config.toml
targets = ["bulge size"]
activation = "silu"
attention = true
init = "orthogonal"
residual_init = "scaled_by_depth"
batch_size = 128
weight_decay = 0.1
Rows from block 2, named by matrix and row number. Rows with one number belong to one attention dimension. Each number is 128 + 32 x the weight over its row's rms, rounded and kept within 0 to 255. All counts start at 0. Numbers have three digits each. After the name is the row's rms in percent of the matrix's.
# q: attention query, key and value (stacked) (model.enc.1.1.attn.qkv.weight, 384x128, the q third), inputs 0-42
# k: attention query, key and value (stacked) (model.enc.1.1.attn.qkv.weight, 384x128, the k third), inputs 0-42
q.0 107:128096169121128082099073136103105180157105101168107113209066089119136130109157117109139115192068119121157046127121119136105102147
k.0 099:148081130178088103121093153151073124148131145130154097170094137123121099061131080135138158143083068106157108113174146135043127108
q.1 110:094173104088157124145137193157128184145156160114104150184120195155162172118122120157150085142134165119122095167142123176087139119
k.1 114:094104121089147124120125180108076155072125172166158136107167119105141139161166146151176143097101116099093122148191106059154135180
q.2 099:166111122119172123157169123120145108081123077188118114089143123130130116144169178153136115138147096100186164053114125139127099101
k.2 112:167161099070143091126114161111076116094140150255156109162147132132121106154129161108178107082147201152074134130141166128142137105
q.3 111:136141101110109139121114194086124105159113092150097139164138115131119092181069083182083127127153139146136130113149170125149115108
k.3 109:120090160129128111135200129084121124150118108108182121090152139134136140096113170112117125170132130166109134097124100058172129112
q.4 105:117078168107092139154156122075160111132084130185107127078132145148102066099127148142089100119126145162105071087109223120124141072
k.4 122:171139107100166114130147105107133152106081109164092189111180140106061155098143113169115073145127177120169085143149144112099096093
q.5 099:141113174148126110098157146163155147106065124095162124153106145145149141163150153100165090093091136150130177126117156093113091155
k.5 090:137122118206151140096205079183189167124135138099087136060125187148144163098156113125131128168126079107118139081059098157105156104
q.6 105:148094123118128188160145087144153086125175100141136140092111116125163162107093122120161146199089062166173122128147098120130093089
k.6 112:091081109144123126215080146144194143130149116110098098139174129048115078091137131123106088090138148152127160126116107158135101134
q.7 098:082146123088104136092179096146116121159084093164128104120132104112141142113184122148136121061153127057114149099179080130083152140
k.7 089:114118134079100139113105103040158071142057107166119140140134123128120157168148138205141140140144149109161173093149149129161080106
q.8 113:160089108115171207151117118155150058141094127182206111092126181162071109150158130113150070140138074123177143089161076126131137101
k.8 112:108151120127166143168138134102183148143190124148140090082138133163154161120210127126175128163147094098141159085120132088145117076
q.9 101:104120127139106105101105128143159112134111134159156126094135117082139087145132086072172132127162174121033108132113177147144199132
k.9 105:151090130146079165123121113175100131112157153126077106123184131089158094180099087145131108149170127128096149131071101121168171106
q.10 106:121098101144117135180122092170114175100197162100132154102098165171140091164125108128076148130078099123078094141126133154130139166
k.10 105:110172085141121107126097121123131056117158095081077162128090138108169104193082124111141172108146118123094149106191124214123159157
q.11 103:119128122089177151137123120111102131129091153130113077139124196126095140104142130131121129142101087104127132113169100158067124115
k.11 118:108113174163164113187105142107096164114119090152139104177144095125103107082149174149157142106077170192225085116140109125144140146
q.12 103:122108101118151088143129165146101160075107140125124055186141123101066126127114123100156150160101112130123053081188119155101153109
k.12 105:067122132138143138152093137142138138142066056086143078172071132167154124137187130143173155066147164126112096158124102112165183111
q.13 114:110184124177130113094048093137096116106069153150082126109103174187141157140135167098076102070103161171174115131128179103151115141
k.13 121:173135140096135110146118102054083098156132138092119127159137087083136110140153155165057119104161164075157161096126162153104119110
q.14 094:143150162172094098111114119036060136199118177169126154119080139130151164156143152102159118143137146173116123150142151188115114179
k.14 122:091142191177095091138147095114148110178144124119110177047151118117116183120149173072114098146065099167164101134160128139104094157
q.15 093:157090120062143139147131044134121133078150137139086119127120148103188159048139140082113123133117149100144142158115152104110054156
k.15 101:136160042065137161139052104113127149102144156117094131117089132137137104140130103144129138065154124122063161115090144127098146132
q.16 099:158130078091082175087099078137154118132158137158154173036113114156134165111129079132030133107167147132155137180140152136128137148
k.16 110:108177128115159218115135159159120134176159114100129087109150169227136158141082129184130113104128106136121161132111091153129100150
q.17 108:114153148156163142149168140070132092077111145116091134124142124119173142132106148070136167116158116102072154181160094115095106185
k.17 112:096172118163102092149135120071122164141077130148102116156140115196111114129119148079127155108141202139103060191119157177152182119
q.18 111:123124170101149126082173165121111144089103128109145127107163105119096135170115140118173138050158105154130169156089156085168102140
k.18 105:150125162105109127080165120166130162128107132137153170113067172126107138100161153157128087125131123136094144098050146122122181157
q.19 095:108130119229080104147115143078124115166108146105181071152136143145102097111057100213085153110131162109138103158175160161124108128
k.19 089:096123116092150099141147168156094100084121126117094154120149097137124169111069102136120101099137163152189083136195165106177092174
q.20 103:139188125116087095144110157146228114152166096164117114123148080126104097143159126198121190155158140159147087045112133059127122138
k.20 093:152141175138131190127119152111126101163117140101083128091116157110091124103170105093107160085190051093158153120113097146114246144
q.21 103:134092103123207085140139110189133082122131081135127107163137086093139109090103159145135103175162149152173119207102145126097119111
k.21 100:148069144111116101186131111127170148085147082168155113167092139102147102129149145123056195185098111127152116107139114161151109151
q.22 104:143141124105122096065192099126095107173106106121210193105151084147145148177117145098206139146142152120100157169114108113166135139
k.22 112:162109114143119112100132175120132123156143119131176180091130080125172094107115117128144111155148112072073165120124149076198114105
q.23 104:092182131118171122145072094130089171034187105083127164113143084137162160113136129118138146078075180123102126106115097133127114130
k.23 100:119111162117122167120145105167121170099144176075117166160123129105135147109082099101142068182088088135105131143135102121133082132
q.24 101:097100139097117089138179118165114109170131164093144148046085115121129176112179153123110156133102141172163153170111117138118124153
k.24 121:147151172134099159072085105135139079120145098025097098121153110137105102134092143073097172115099125108148154155155161174073168146
q.25 100:121118138117081167124169120153099129101106153104135211079099167138064107139064139128194121110135094177147115157069130156113123167
k.25 113:116173101121132117054143158200095151092121164130166110125139072168102150154085111142154121140077108114161123080110174123150134133
q.26 118:136143165178123119134094191105171142141187129076146183176084169106110102067197139164160131089112094105111176070161115107143162125
k.26 107:140089099047123173142124137134126134137150154098126072186154116058062116133052075107135146158163102153154101175145117097138118139
q.27 105:124138117133023118123161113134153105143169173048119108093161096053124070187086106139008135145082106102163166172077191150160155150
k.27 115:104175128140123114108109128166090138121128073107164143107093146115157102153104122150098161117128159211072165131128097172166119178
q.28 104:063112176130116147083115113136149136153138159108121115177177182110111122157105134080087120136169086115108187110160094161180140109
k.28 096:126101166179057174154153097117096116166129178132107183138114137138096177138112126172137142139061098142107120220104126114119098144
q.29 102:207097111133180176109106165133095146123149143107104079172137131099190180168143094179115130181133165104129159100092086137137149121
k.29 113:184088087131151089105150083112155097096135170153138153121066181136120129142173181065164105147133106193128126133086078086071096142
q.30 098:153131144164175112160134188171085140139137092116120153206127143130101115113093121105124145127168148103081125105102100088111112077
k.30 114:180126070161131131164076087179158152089151163159093061196089110143124120131137124086097113152078136040145098165117150093092111108
q.31 091:129127152186084073147116136045132135101150111079094110176138100151142115089151160111107086104113129074143095117106139086127177109
k.31 112:101111105142181125102115124120093170167083165151158145113139153198152147115087123101128109108184115120147079192138089160105146095
q.32 097:124126137196139149131109068111127194107144112130176184127139111169091120170050186121109150094161142117100149104087149155085128123
k.32 092:103158110153144131109138077145158148130134149098138192116095175118116126100081118173154138102171130135164197085127041113145132161
q.33 099:145137137118084098190138150136151076153173108124100195165162119137137114137162099140086075168080137129112105142127121087110111084
k.33 101:166074085175147136119103084107108115177132131107123175104106099080131157058118121142216082078155190087100134108108135146160166188
q.34 095:151171173135158165161150115096107127127119107163085097120124112131143085128071130127167120205216166158164109090088127210108144099
k.34 088:134151151125154084143108144059107099201171166107112073109168196126189108051103088148162099116082151070129151104083110138153139167
q.35 101:097092079089093110148145153178151206089141014152167132149159073169149175166169146185211149107140133166131101122111089107110126107
k.35 084:148145078080107107104108114137093092150143098111146160093103151172085147163133116157190158119158145122116119159153184174111077136
q.36 097:094120096141139072111122129130118102170117211184143143134141142141159106110153181076110174137137144108088118111184138132097134068
k.36 100:108118158141117140113155089125137061124116089034072104187144131151072112095107111122118110146186105119159069173143145172233118083
q.37 102:164091106118125126196086083105091128179114075108150142140114087079104161094047183125153135190130180155109184169100138071166188128
k.37 090:145159131085122091117112163147176131141101145145155166115141135133129127142188135111114133176121118082107117116112160143129114105
q.38 096:045074084102137150120127131154133097147086116115148115173144161080185093111190142085112129114090123095151133162086138116137130100
k.38 089:142124097104134167151162147087077172162114080195186149165157067135143110162169145096142163188169096125131163103156075172110145098
q.39 106:185187128130081091158179149170084139125170151129056127171109101100051092130149130122134079104079135132126099199148121137109152119
k.39 112:140122125144120117074161110123122096090104067147116146134174107078096091096104084161159108101118187109102136107151109127135132162
q.40 098:100140201131117106105118130150123161169169118120114072126137096049167074123153114098120102132111153090116149064141126156108160139
k.40 102:097133159115180122186138148165134189119183104137100107128195120149115178153126143187091159144112129173124058133155188166066171076
q.41 096:126158128084160144096112117104082118106104093065169162144152119122114133112099106144027174183121121090137100130167100128184115122
k.41 092:157112132136100122168140158157159141149114097121146105099120206061091144093139165160186111129186105122133180091027100101066131149
q.42 101:129138197167121125107110100122100205132124188084109179145128205106095106138126134144118144086124124168132138113099147127138099146
k.42 106:078149124091126153136142089163125115093090118149173133090098143178113146136109131062144099138144135137114157122163129154157094058
q.43 099:105106107119081109131187126101075189132119146111110107060158118095103127137142153097184125097129082179160137145055127097194113152
k.43 099:147105120139148171141173091119095075101071078142125093107141157168154129129172186150033121066101101169118109110133043151176145141
q.44 090:199165120081105088067150158154142113147178177080091119158127113122116120121136121038114094093117126094067164156114128107056107163
k.44 093:125172137155149166128106121101104117139143109133134085112117114116033140128123071084115112186149113113114123113173165122110190088
q.45 103:087087164127138159143128158117072064132123087105095135210143136188140138103118160141232135188119081096140147142118157118131095155
k.45 103:164143124177104125139125131106100179133093164149126142088138201181153157102160144150084078131185115097120157151062120139142135139
q.46 109:161134132173092109078151059107174164132060164096113188132130140150128134152105141204068128040132150114143165122132148161064081141
k.46 093:128179165129123128079106103166119134111147109110145086074030104121114108063067086119114190194112119118217092119115151130122107122
q.47 094:064159114080108159170072162177137149125165159142103076133117102122084122128098134101120149120131162113101138155141099130149084155
k.47 089:082056216140103151167107159089090154111100177193127119096138152099140141098108147170074170017118100074158128118128099133152097170
q.48 100:157145147139142182090120132133105128156115168112134142105131157086097114090083158153101074110161122145145102130121123071176137128
k.48 095:182176081144098161183137108154158115110080090123146119117096116105100100118114115108138144140127114102117032114103113082147127093
q.49 108:144075123115159159118151144107135175089138099116117119049139145117115227135120104123135168125180123081130128160100137118131125100
k.49 095:091066089121105195116080115146160131120165215103151077132157128125150131168134134108146143134082084149132101170131070130123137103
q.50 097:134115133088095166117099141134123126089128104158078165132105195131134122131146145209097036119130144125109129177156081086128131183
k.50 101:117124108130157128198134125118132101107102122084088142141080137143167130208139150101117156108153047144168162146120115106143133125
q.51 115:138186150149152079127159097148201157102165159098108112110129159101120149144099083120111061101117103137149186102102134146136196116
k.51 111:105178112102176156086171189142149071138171178141137080146094096149161139123162133166046153164096082184195126076136171135092096108
q.52 112:150154106118130147145077145072104120176116164145205131108136159184197085054142092102088118133095129104157121155132123112117153152
k.52 090:122135137106144128106189166135138176153063048165195158153085077164164119188126129136096067111109228131096159135174213113140096119
q.53 099:102137112115149116146154151153186140121122113160195092103112125152149144120152110190113145132103150155149100132103182126111104131
k.53 099:119119104135076142093157090108143137114137065117113067144131149120180077172144152180118135124120103112158129098116094099202135134
q.54 100:077082129167145187081134131131157092105080155106180127123126161180167129160107162159164150186133085150088092091135104161147135158
k.54 106:116144157105117166138125080144065139112116172173101139189165132100139169144139130086141107096079086081163126156131132075071155109
q.55 116:142120135180135141126158150108094055053136097132176146162153126129115106124179118147134094139128153119144137095168103118155062092
k.55 119:075113082120156125152140164122152175121165142169144131146155177099070107133128128098088104101122141160041137129096107162187067167
q.56 113:176158185118119137116114102124087167136082128116087152087135087138141116171138064122088165128103144131106191129184124182084121104
k.56 103:099089141141114129132099150090151187082137173124095138093122140106164147144099129107206127159161207172124126168114161114086097184
q.57 106:048108136141095142151121114098160058159143117141141117172074083134159158072145145127120151181084098152140140111124083118114178123
k.57 110:157135115133118120152166140168071125114124142117167154098167118113105182170126124134158109110098162138155151140111180088067082157
q.58 102:176161121118191104127106194122111098164167172200141091109163132136110077165085117134119167128141111114124073097094148130121084128
k.58 107:113117072108098072105103089138154140151120148084122108115108087124174111119138077171167112111151173103105138140133055150114147209
q.59 096:182131155180106147114127075058144102194119139085104122118084089166163106128152100152155138119140126102142102126122178133172173141
k.59 101:149139119121131110108127136112055149170104160103120189121162070127108124162109152091169125174153148114086120082180190083127142053
q.60 105:126097155081140126151191121146146106120150077149079122162152181122126118155161144123173191030166123139107158144182172125106147135
k.60 093:118141209102181101125139162107167109079172135148154177161138089161105082137107103072114147122100134127102096095153167126141150094
q.61 102:166092082183148128138112087117182114096124161141133075132094123151111140085126116122112106167114147141153131072169170109109129166
k.61 095:155127147094111074131109157177151118080167112151109125098159177097172104097182126112061128150135113151072085162110165127079159141
q.62 097:091104096136167134131118117161121068106125170107127134048105100110168112149143091122121075107161128140109108138133128125095080192
k.62 104:140095124151137097089132153128125142128104097086083143126104099148131064169124156083133083091098090167128148110155095069098162150
q.63 099:175135076107155133127116163146182155030094109167140122124119151127095212159168137060164195141091089138142088102118125130093190075
k.63 098:144120166119130145170046080089121061180157101068118148174111087131118164100100109097115183144137145136172149150131160184091112124
q.64 094:119107162103113083154127111088140110201128089102075119151155172071186077127169120115136085154108084116191092107118187154076087105
k.64 094:087124155136108100105151108131146133180157090143116111148086088139082119203063107155126138161105171123150097134101112143069115166
q.65 102:157155118179117185093071090135150094085134146114147053134136111137222120118168162119163136086137142118083132156116103093150140171
k.65 094:116115162120133145077089106111156136145116139165123074239122132119171145158175139133099110118125115105178113074177072123143168141
q.66 102:166071127082068081185169118138126116100154175074073111212103113090114155112126170093163115180140081125144153164075142155144121127
k.66 107:146103121149122143127162121135080255091106153113114120134147164170080159122073175169216080164168110148112128133088187130114150100
q.67 091:123157124075169177060141114118141106082069105123147142182073154169161119131094081123100143144173136097157160111110121124131153092
k.67 097:127137097087178134069172176108127110132098106205110092123062140127114080099099145087196106122120127155077098147099092079117139193
q.68 091:098132106084120127186153129119110135109175157193078160098134173167108131106137122111102125130117159112136146094087125080119164118
k.68 095:123113102149171101187142117064099152102133091123149174077176149073089095087112111153134123141144184105127138114115166102188151127
q.69 088:103161115157134189142100109103118149210156136163103138051136153126071162161115172161118102091096145178115142148134103055176093101
k.69 098:111132139119135164120093120132186124168180097101164138112180149138118107131159139079122159111124157139191149067191075161158124127
q.70 102:128150142105093110114150163158163139106128145108095134134127125082137088087082161148059143120120141136145155132159127081128118096
k.70 090:168165152164111127119121120164109176063111138105088160124148122162132127188161067141139136119080151137079118106100140117128116152
q.71 097:126055133144120148117145163150156117074110079147094129128029167194131155116134096095137120093108115111123172150138144090140104119
k.71 097:085104111168123093140123166111177179082133176175132166090119246138119142111097084152175084140119150109103176098072127095135121110
q.72 099:158122094137177163113116078108110104129068204156170119058071164150137171081109099110186167106145183152062145121095133154112115166
k.72 082:100111158125130103095121116143122158138094104205187088091112158094164128145110125156109189138182145143093127114139109116114121179
q.73 098:103080108148151096120111145158120126139071120126128126139127163158176148117079126115119100153064139205131173119136134157088039115
k.73 089:123113099131118153115134166110126095076162096095125105117161056116154146147119138095142166152128133122059164131142124155063160141
q.74 097:204137054108113177106108202155082074101141097140178141128166098137151125165103148193145146183129059124089132100119151083115113084
k.74 096:189125097066090158144155116155113109080106168172175065115139114077146118153138175105169126141172093126114137144125129011130155094
q.75 093:175135132142130142114182077126146131097089086132180119132208167132134121171079156132183152124109103180140126104115105133116118132
k.75 098:122208141116066101059200143116177057104117127119116124151146067104077116139171117126114164125165155127120091150164087191104116138
q.76 093:161140150160215136092113156144129133192129097145130181120150120115174184151136124147098136148134103123100110110110093136186153089
k.76 093:175153192126091140137153110152102143094079106102126168132102103141166123130100114109117162136071132152095132065127086120198151139
q.77 096:127131162084125089169129160129128165107162110061158114135175199076125123083114130088142130112167149081173118063205150171188165068
k.77 087:151147090118125114137163133157128064129133126087111121125189085131115165088161113128144093120118082116144212184070115075145121105
q.78 087:171088165158090127130123156118108191102108180132117089127153134154114045191165055131126117084160113139087132075144129098130125155
k.78 080:195151150070108148155119109103125164136128113158081085052113189174162160139166115115109145118079108123078070144080168146073111180
q.79 082:177134122088147074148168149124060149143145129091112120153088083125113077145118175150165143127152112103104096172125138125145195176
k.79 079:120100171147118134177199125079120189162137167142178155173097144101135145102123190093143109108103166153149106134072140157116093115
q.80 094:199111126129058119190136115152154125128170123162159128099114158113050089113128146068117128062105132089210123149102087115072137121
k.80 093:187159158123077149198180048153137079103117119085175131139104117128141184098153092130119146092133107082145121153121104134047117120
q.81 089:072148140137147102079145139118099135162134152084134207117115085135114122157124144183137153149161112189147129171169151201107113119
k.81 079:105082114169124170074127116092155143174073172146133122160099128129145116149061129097138087086061111135111098116156211147110106136
q.82 086:118136163131178139057167119092117061133146112116108125133136051139125039103098123144055084089077105106126118085186089158101187139
k.82 103:136154162142150143147061131147136084142107108125107177175116038154187147169155120109106180137072127075152161131167142181103109063
q.83 098:112095114117122191149156106091132088148115102158100120172108131124138153127191145130103147141123139142178151154170081170157150076
k.83 092:154079109085106194140196135138118076136159124125158147177087075143131145074143129082122076153121121108154130118166115136118146081
q.84 085:128108101124144183136080130159096162087192099133104124110141096083082154111120126127154081079097179117137106083137064104108117128
k.84 084:132149110127133185118118127179199112116106124132145150122181115177156155116165143113102131040201126091144077116198131094182128164
q.85 093:108131147100150087138136133111133156191142111153165121083153128117065139091105123148150095092142152145125142185102197130138167165
k.85 099:095117139141082146127119153104130120192160174077089192096121204110095125128077162154105094164140185147148105151164183119164129174
q.86 099:076115159131188068095160199123100155129156133166172138123119127111135105118150124083113113146171111077086112110123123103095147098
k.86 102:083096117115150134101109186107142155171214134119081171150137168127168090125127185145122095121175068089163167125086132114125089118
q.87 086:146180143137156103154070148147143065092139168123179113118119111126107100095102129107151164108159172114167087199090088169119202171
k.87 081:085184164094152138125159094132076069142147086081147095183166117087125086098131139145137086120160153162133103144157138161155175178
q.88 097:107164084140118097127072101169112158165130161118106109097099146124128122125152137168142169161066192094089094121096151159129097186
k.88 091:125080114204153056202081155140108144108175128163105102080121169123126125144121134153129082102136141146152173108135156153144126157
q.89 095:099123181170103157048139123076129150169085102135159059111139136141158168134135091181106135100108163127127130136191117168161070055
k.89 089:141138126159182154100168142113124142128157134106126068160117093116102151114085150161091102046150153148144132117087125129197115107
q.90 096:152130099134130097170105164140139134123064081104126140159162122147102138171173110110186131180149087111152117129168124061137139117
k.90 091:159094204129113079166103126159124168127087115118101120139121122166142130170128030071137149155107122106128101114106091185149115094
q.91 093:095101136125089121144172071129182103096106116086099107154147128117129148081148103168168146157115150143083122120110116103162109087
k.91 096:111126068142138135171112121098123163165132097117157102111169166104057120115079104149091146188178102154123153159124166142122161019
q.92 102:080134142140091111166122112109110192122153150105122109112173141127097136140106146089148111091105130153072115116086202132138176190
k.92 091:152123134133151126110103101119063050183114147077154156081146149126139143110184183118065159104135122158161152167163108132107071099
q.93 097:169116158119059098191099119138114125113163130158133149136118109112165163138134093092082145163167165115106114146083119090063130121
k.93 084:143147095078105118147083153183119074132073152147157166127113113132168110147164088141123164114088092143092121129099191139098140131
q.94 097:126135152161097180119068091064137106124151128169130171126150128120114148139136128116057109145105111117165115154149101145161152171
k.94 089:092196157100172139080071113127097065135128094125119093094074169149140131102112123130169188121121102157169067155202094095074101113
q.95 093:092151088092204064093132088174129110152085145142144118117113096158181123185163133112138120120146107182135112129145165124154106181
k.95 094:128133117131139164132100134120147102135161126157108127113102110118126137109148123160101067184177125143164195156128024144145116165
q.96 117:147126107090114113152180151135174158200145148131076114126118122152155099077184067082200122105153182140138191136128148142159104123
k.96 094:101114120177138169101114138084133099112135161198141087157110167117128143103145127155100076050114102133117110136124172045060150172
q.97 100:136109078074117067137107090120150121082147126137120127164092155084139129143116147127160152101089158100124164166097137145156130171
k.97 104:150124078115071121170146122175131132099159146149163126124084198160147114119150178091184143133161112159132122092128114123136175064
q.98 098:195156126108141107120103123074073191120063143154090115211108129079138156112109119141116175157195122126154061100129151048117120129
k.98 108:094110139156117165163175121133134076089124107145155101168120176118083116089114145117139148174147123107100086117129113194167073126
q.99 100:161136091094137109094189113147083049108136113137122098146141099028142095142133117099177123157070171146180089075160129084132147084
k.99 105:123104124151095077136111100154213167128082133155104110111085164114124150120099111135111112071191166106155069151162112096115161129
q.100 091:121149063115119122161126135098133165092126132150129106118106170145152099117127190116100059050110132161099158171093114149150152150
k.100 110:099131112043129066126088121113120119122091134118108153160128143132226127115100145171145144151135109136167150075130109159186136135
q.101 093:171212064110112135109155119098082174126158197098105162146140133125169160142078117102134128108117114093135148140080082143134111195
k.101 104:123125118146158131176196166135097109187163130114109130127083097101183161108149135129120083095139129138183165169081128127182102144
q.102 093:202142150117094127113150148107058132108094112104111111207141074147178119154166148146130124052086124083076111182178147069156118145
k.102 094:141108148147118119152125118113148124165195124075152082145141135117099149145102156115177149115107061114154172105186107143136151094
q.103 099:103120161093105135153122152126075085172131107108104130139195075130148131095116141101169114097037082139146160152052135096092134130
k.103 106:102142205169109117108127108122064167119066140097141180093153096103126125179103138151113168126070113055122122134105143160147094148
q.104 105:126152118163125119147143196158121161097147146171084159080172098130122153151164150151101134149174112104169142091179117095123129131
k.104 105:131110163124102155150125142133149108173063073133167086155120063082136144128143117153112104146069076151109159178172127131064104116
q.105 104:086080163147106120118066112178138172164063137114153182189095107115148103145084134074098158164172093110160147146126155051137116132
k.105 109:139152148153175156144122127125133097113200056170156114102097094137080127149110104114142157181084155156107144167160155140103092107
q.106 107:129129108097087119114130090118087106115090177078114079144128140120012146183063121130069146105124105145152076117119103150083152152
k.106 092:111112140099136136176089108142108094107135115163167061129058126139166141124118090115113160164100181161100167170084126149172169148
q.107 114:117062131176149140145146088099141121148105085089132069179097103126117083086117097089151180196137132126058177152106146101063153091
k.107 119:152138109144122161121160103087171116145210089139128058141164067143149069100115107087154137143075150124143151156102169174133133105
q.108 084:192189092129063117144095107117160092124144075121109109111183119092133077093149159113163086130130164097129151126150126156170133174
k.108 085:166100086146059132134113163091117119168120177131153131177180180143155159180194169092072125167106047091132109151130077180094112156
q.109 101:146076119124171148159116142105149083115148152143114126155145155135148152124159111224128122198096132137106135134028137078180134197
k.109 102:130088160116149126082091101125107164103122196143099135125098093112047169155117148073084109168075145152132121072138113125096128213
q.110 093:108099131120135123060118098081071126157135098148130100086137110210094114171141135109114135102144141111139115127180087149019114098
k.110 098:145124123170132108117115110108112099170175068170078133129165104111134106100098165078051089105118141202098138148126120142108143104
q.111 096:081155155156128137126120102113127137143162119132149158121062121110114096152106078138086108074119149170134109106101187155082113136
k.111 088:119155170157156067126094117116085114065052150131066192083134119128152078136136139167112119090188146090162117139098102137155153160
q.112 099:185091066103074154126048161127163119141143128160126168141133156067149066150171127137153100110115162114179106129119048118138178150
k.112 094:149150074087174159086144107167197124146156104113137101107131082205122155136181135058093178130093116143164144188112096111126143124
q.113 095:140117127169092104146128155082137121147125126146119142052144130118096128115146145070148142195109188067129149124157180168177166079
k.113 095:120133099107143086174130128106190126079108103154066122135188114125145120146167142118155127119144073110131139150131160140125169102
q.114 094:162180062124142156110117091178132137112095122170158143151135146155107145116165186137095159087081109163118128148117101107118106189
k.114 101:176162143115084116181132113139147181155129144087116085175108140137151107064171085106145133117148122102107087118133142071110139099
q.115 103:082088157087130136107137126149119165116126091124084166120102180100058153154155120187194106146158140164131141132137107037147119075
k.115 091:075152112197159131135127178121151123137151178136218119106121102155199102144104085130136169099070152087098068126204185156150116077
q.116 107:094128172144145119137045149105132160069105084125119160110177136127220091094125188088189155159121137150137187121126079109117102176
k.116 090:112112110122139185157102122202116125105126086127137160131172129181136169124171129128190143099111095104151098107108110110144124145
q.117 091:161117090155140181150174169122156061117134124146112126093091122125121150125229138167099098069109133118089132113158183144152107066
k.117 099:154172142174111142175145100144057141152088153110117111123124152132139172158098113093077122155137128105128062085119133149106183115
q.118 101:121132127150175145126099092195106116146171078113139120097140154194139151110167145098118146106152076135117161128129098148036120114
k.118 103:145119133163124134112120174106147139148115175146095149137212145147082136112145106160060132127129110177115121158062136097076050134
q.119 108:131107126148142109106166149158173129107174173125128118133163095132115158157166125109124137142149162206111151154191156213137058120
k.119 106:100148088136110125167078171115142101169091179139102173106118115135159137124172164152106093114167078198104094059093114142068116152
q.120 113:080151154163132076136108139150137120130120094113154129045136130117175154141101140154081049126113093116108080085148160154122123184
k.120 099:106124117046126066084120137147095154126118133134191130166103131090083125125092130159103132110202200125162132106087165076148139178
q.121 097:129135105104084178169126128099165129163056119147205145124113155126109172161146154130132165159112095120102109130129113194098118059
k.121 095:165193129122108157134125128129096121118108182111168099121100101134124085109105105090113175158168184141108149123155109105101165143
q.122 094:104168144169107108112145141155111131159100126095167109106122116139119095100073132162070121134127162166103105078071138191148151146
k.122 094:121108088108115086045116051141131118145124150153121136055103211109127117145095181140148072162189143097136135152134144144167108136
q.123 108:103150209136204119158153111116157134080144157153164113100147193143144154085085063150136128114124082171127092117154153181128105141
k.123 089:133138144127133110106198181164117175112103075135192165114170124069062142109107092177167089066126139095074144153127143159114113138
q.124 092:186116118143123147129109153148087128116113155089124100081111132121100124075123116112137062169172117080110130164140067088081180124
k.124 093:151148119081147154061148098086108103079164135141103184116200183138101127204147104154106140129102156176103124101099121128150034184
q.125 115:046096158124185135100119128159154155160206099114177167113177116156075122119089073118104127134204101122139146113092179084139168104
k.125 124:096110145084162117091173153093106175117047108082092154121102171100169098105128110179137110141146180139062168143148122080162082155
q.126 090:137172082110106114104133137056120065132120194147104118130123092174106073144131102137135168131102147080194164124196147160167106132
k.126 099:057126130123152155142079196160095126101163119085177144071179099100123140142143119123184130106151061080139134124130125142133108117
q.127 100:160097116110151141104136103145168090136119130153161153166099113145123216146061142139133134130108170126124105162126128177181158110
k.127 101:207109135156080118145161123109187111130160096113112116151094145129067122143097140124197149129160160126149101096157130112122175084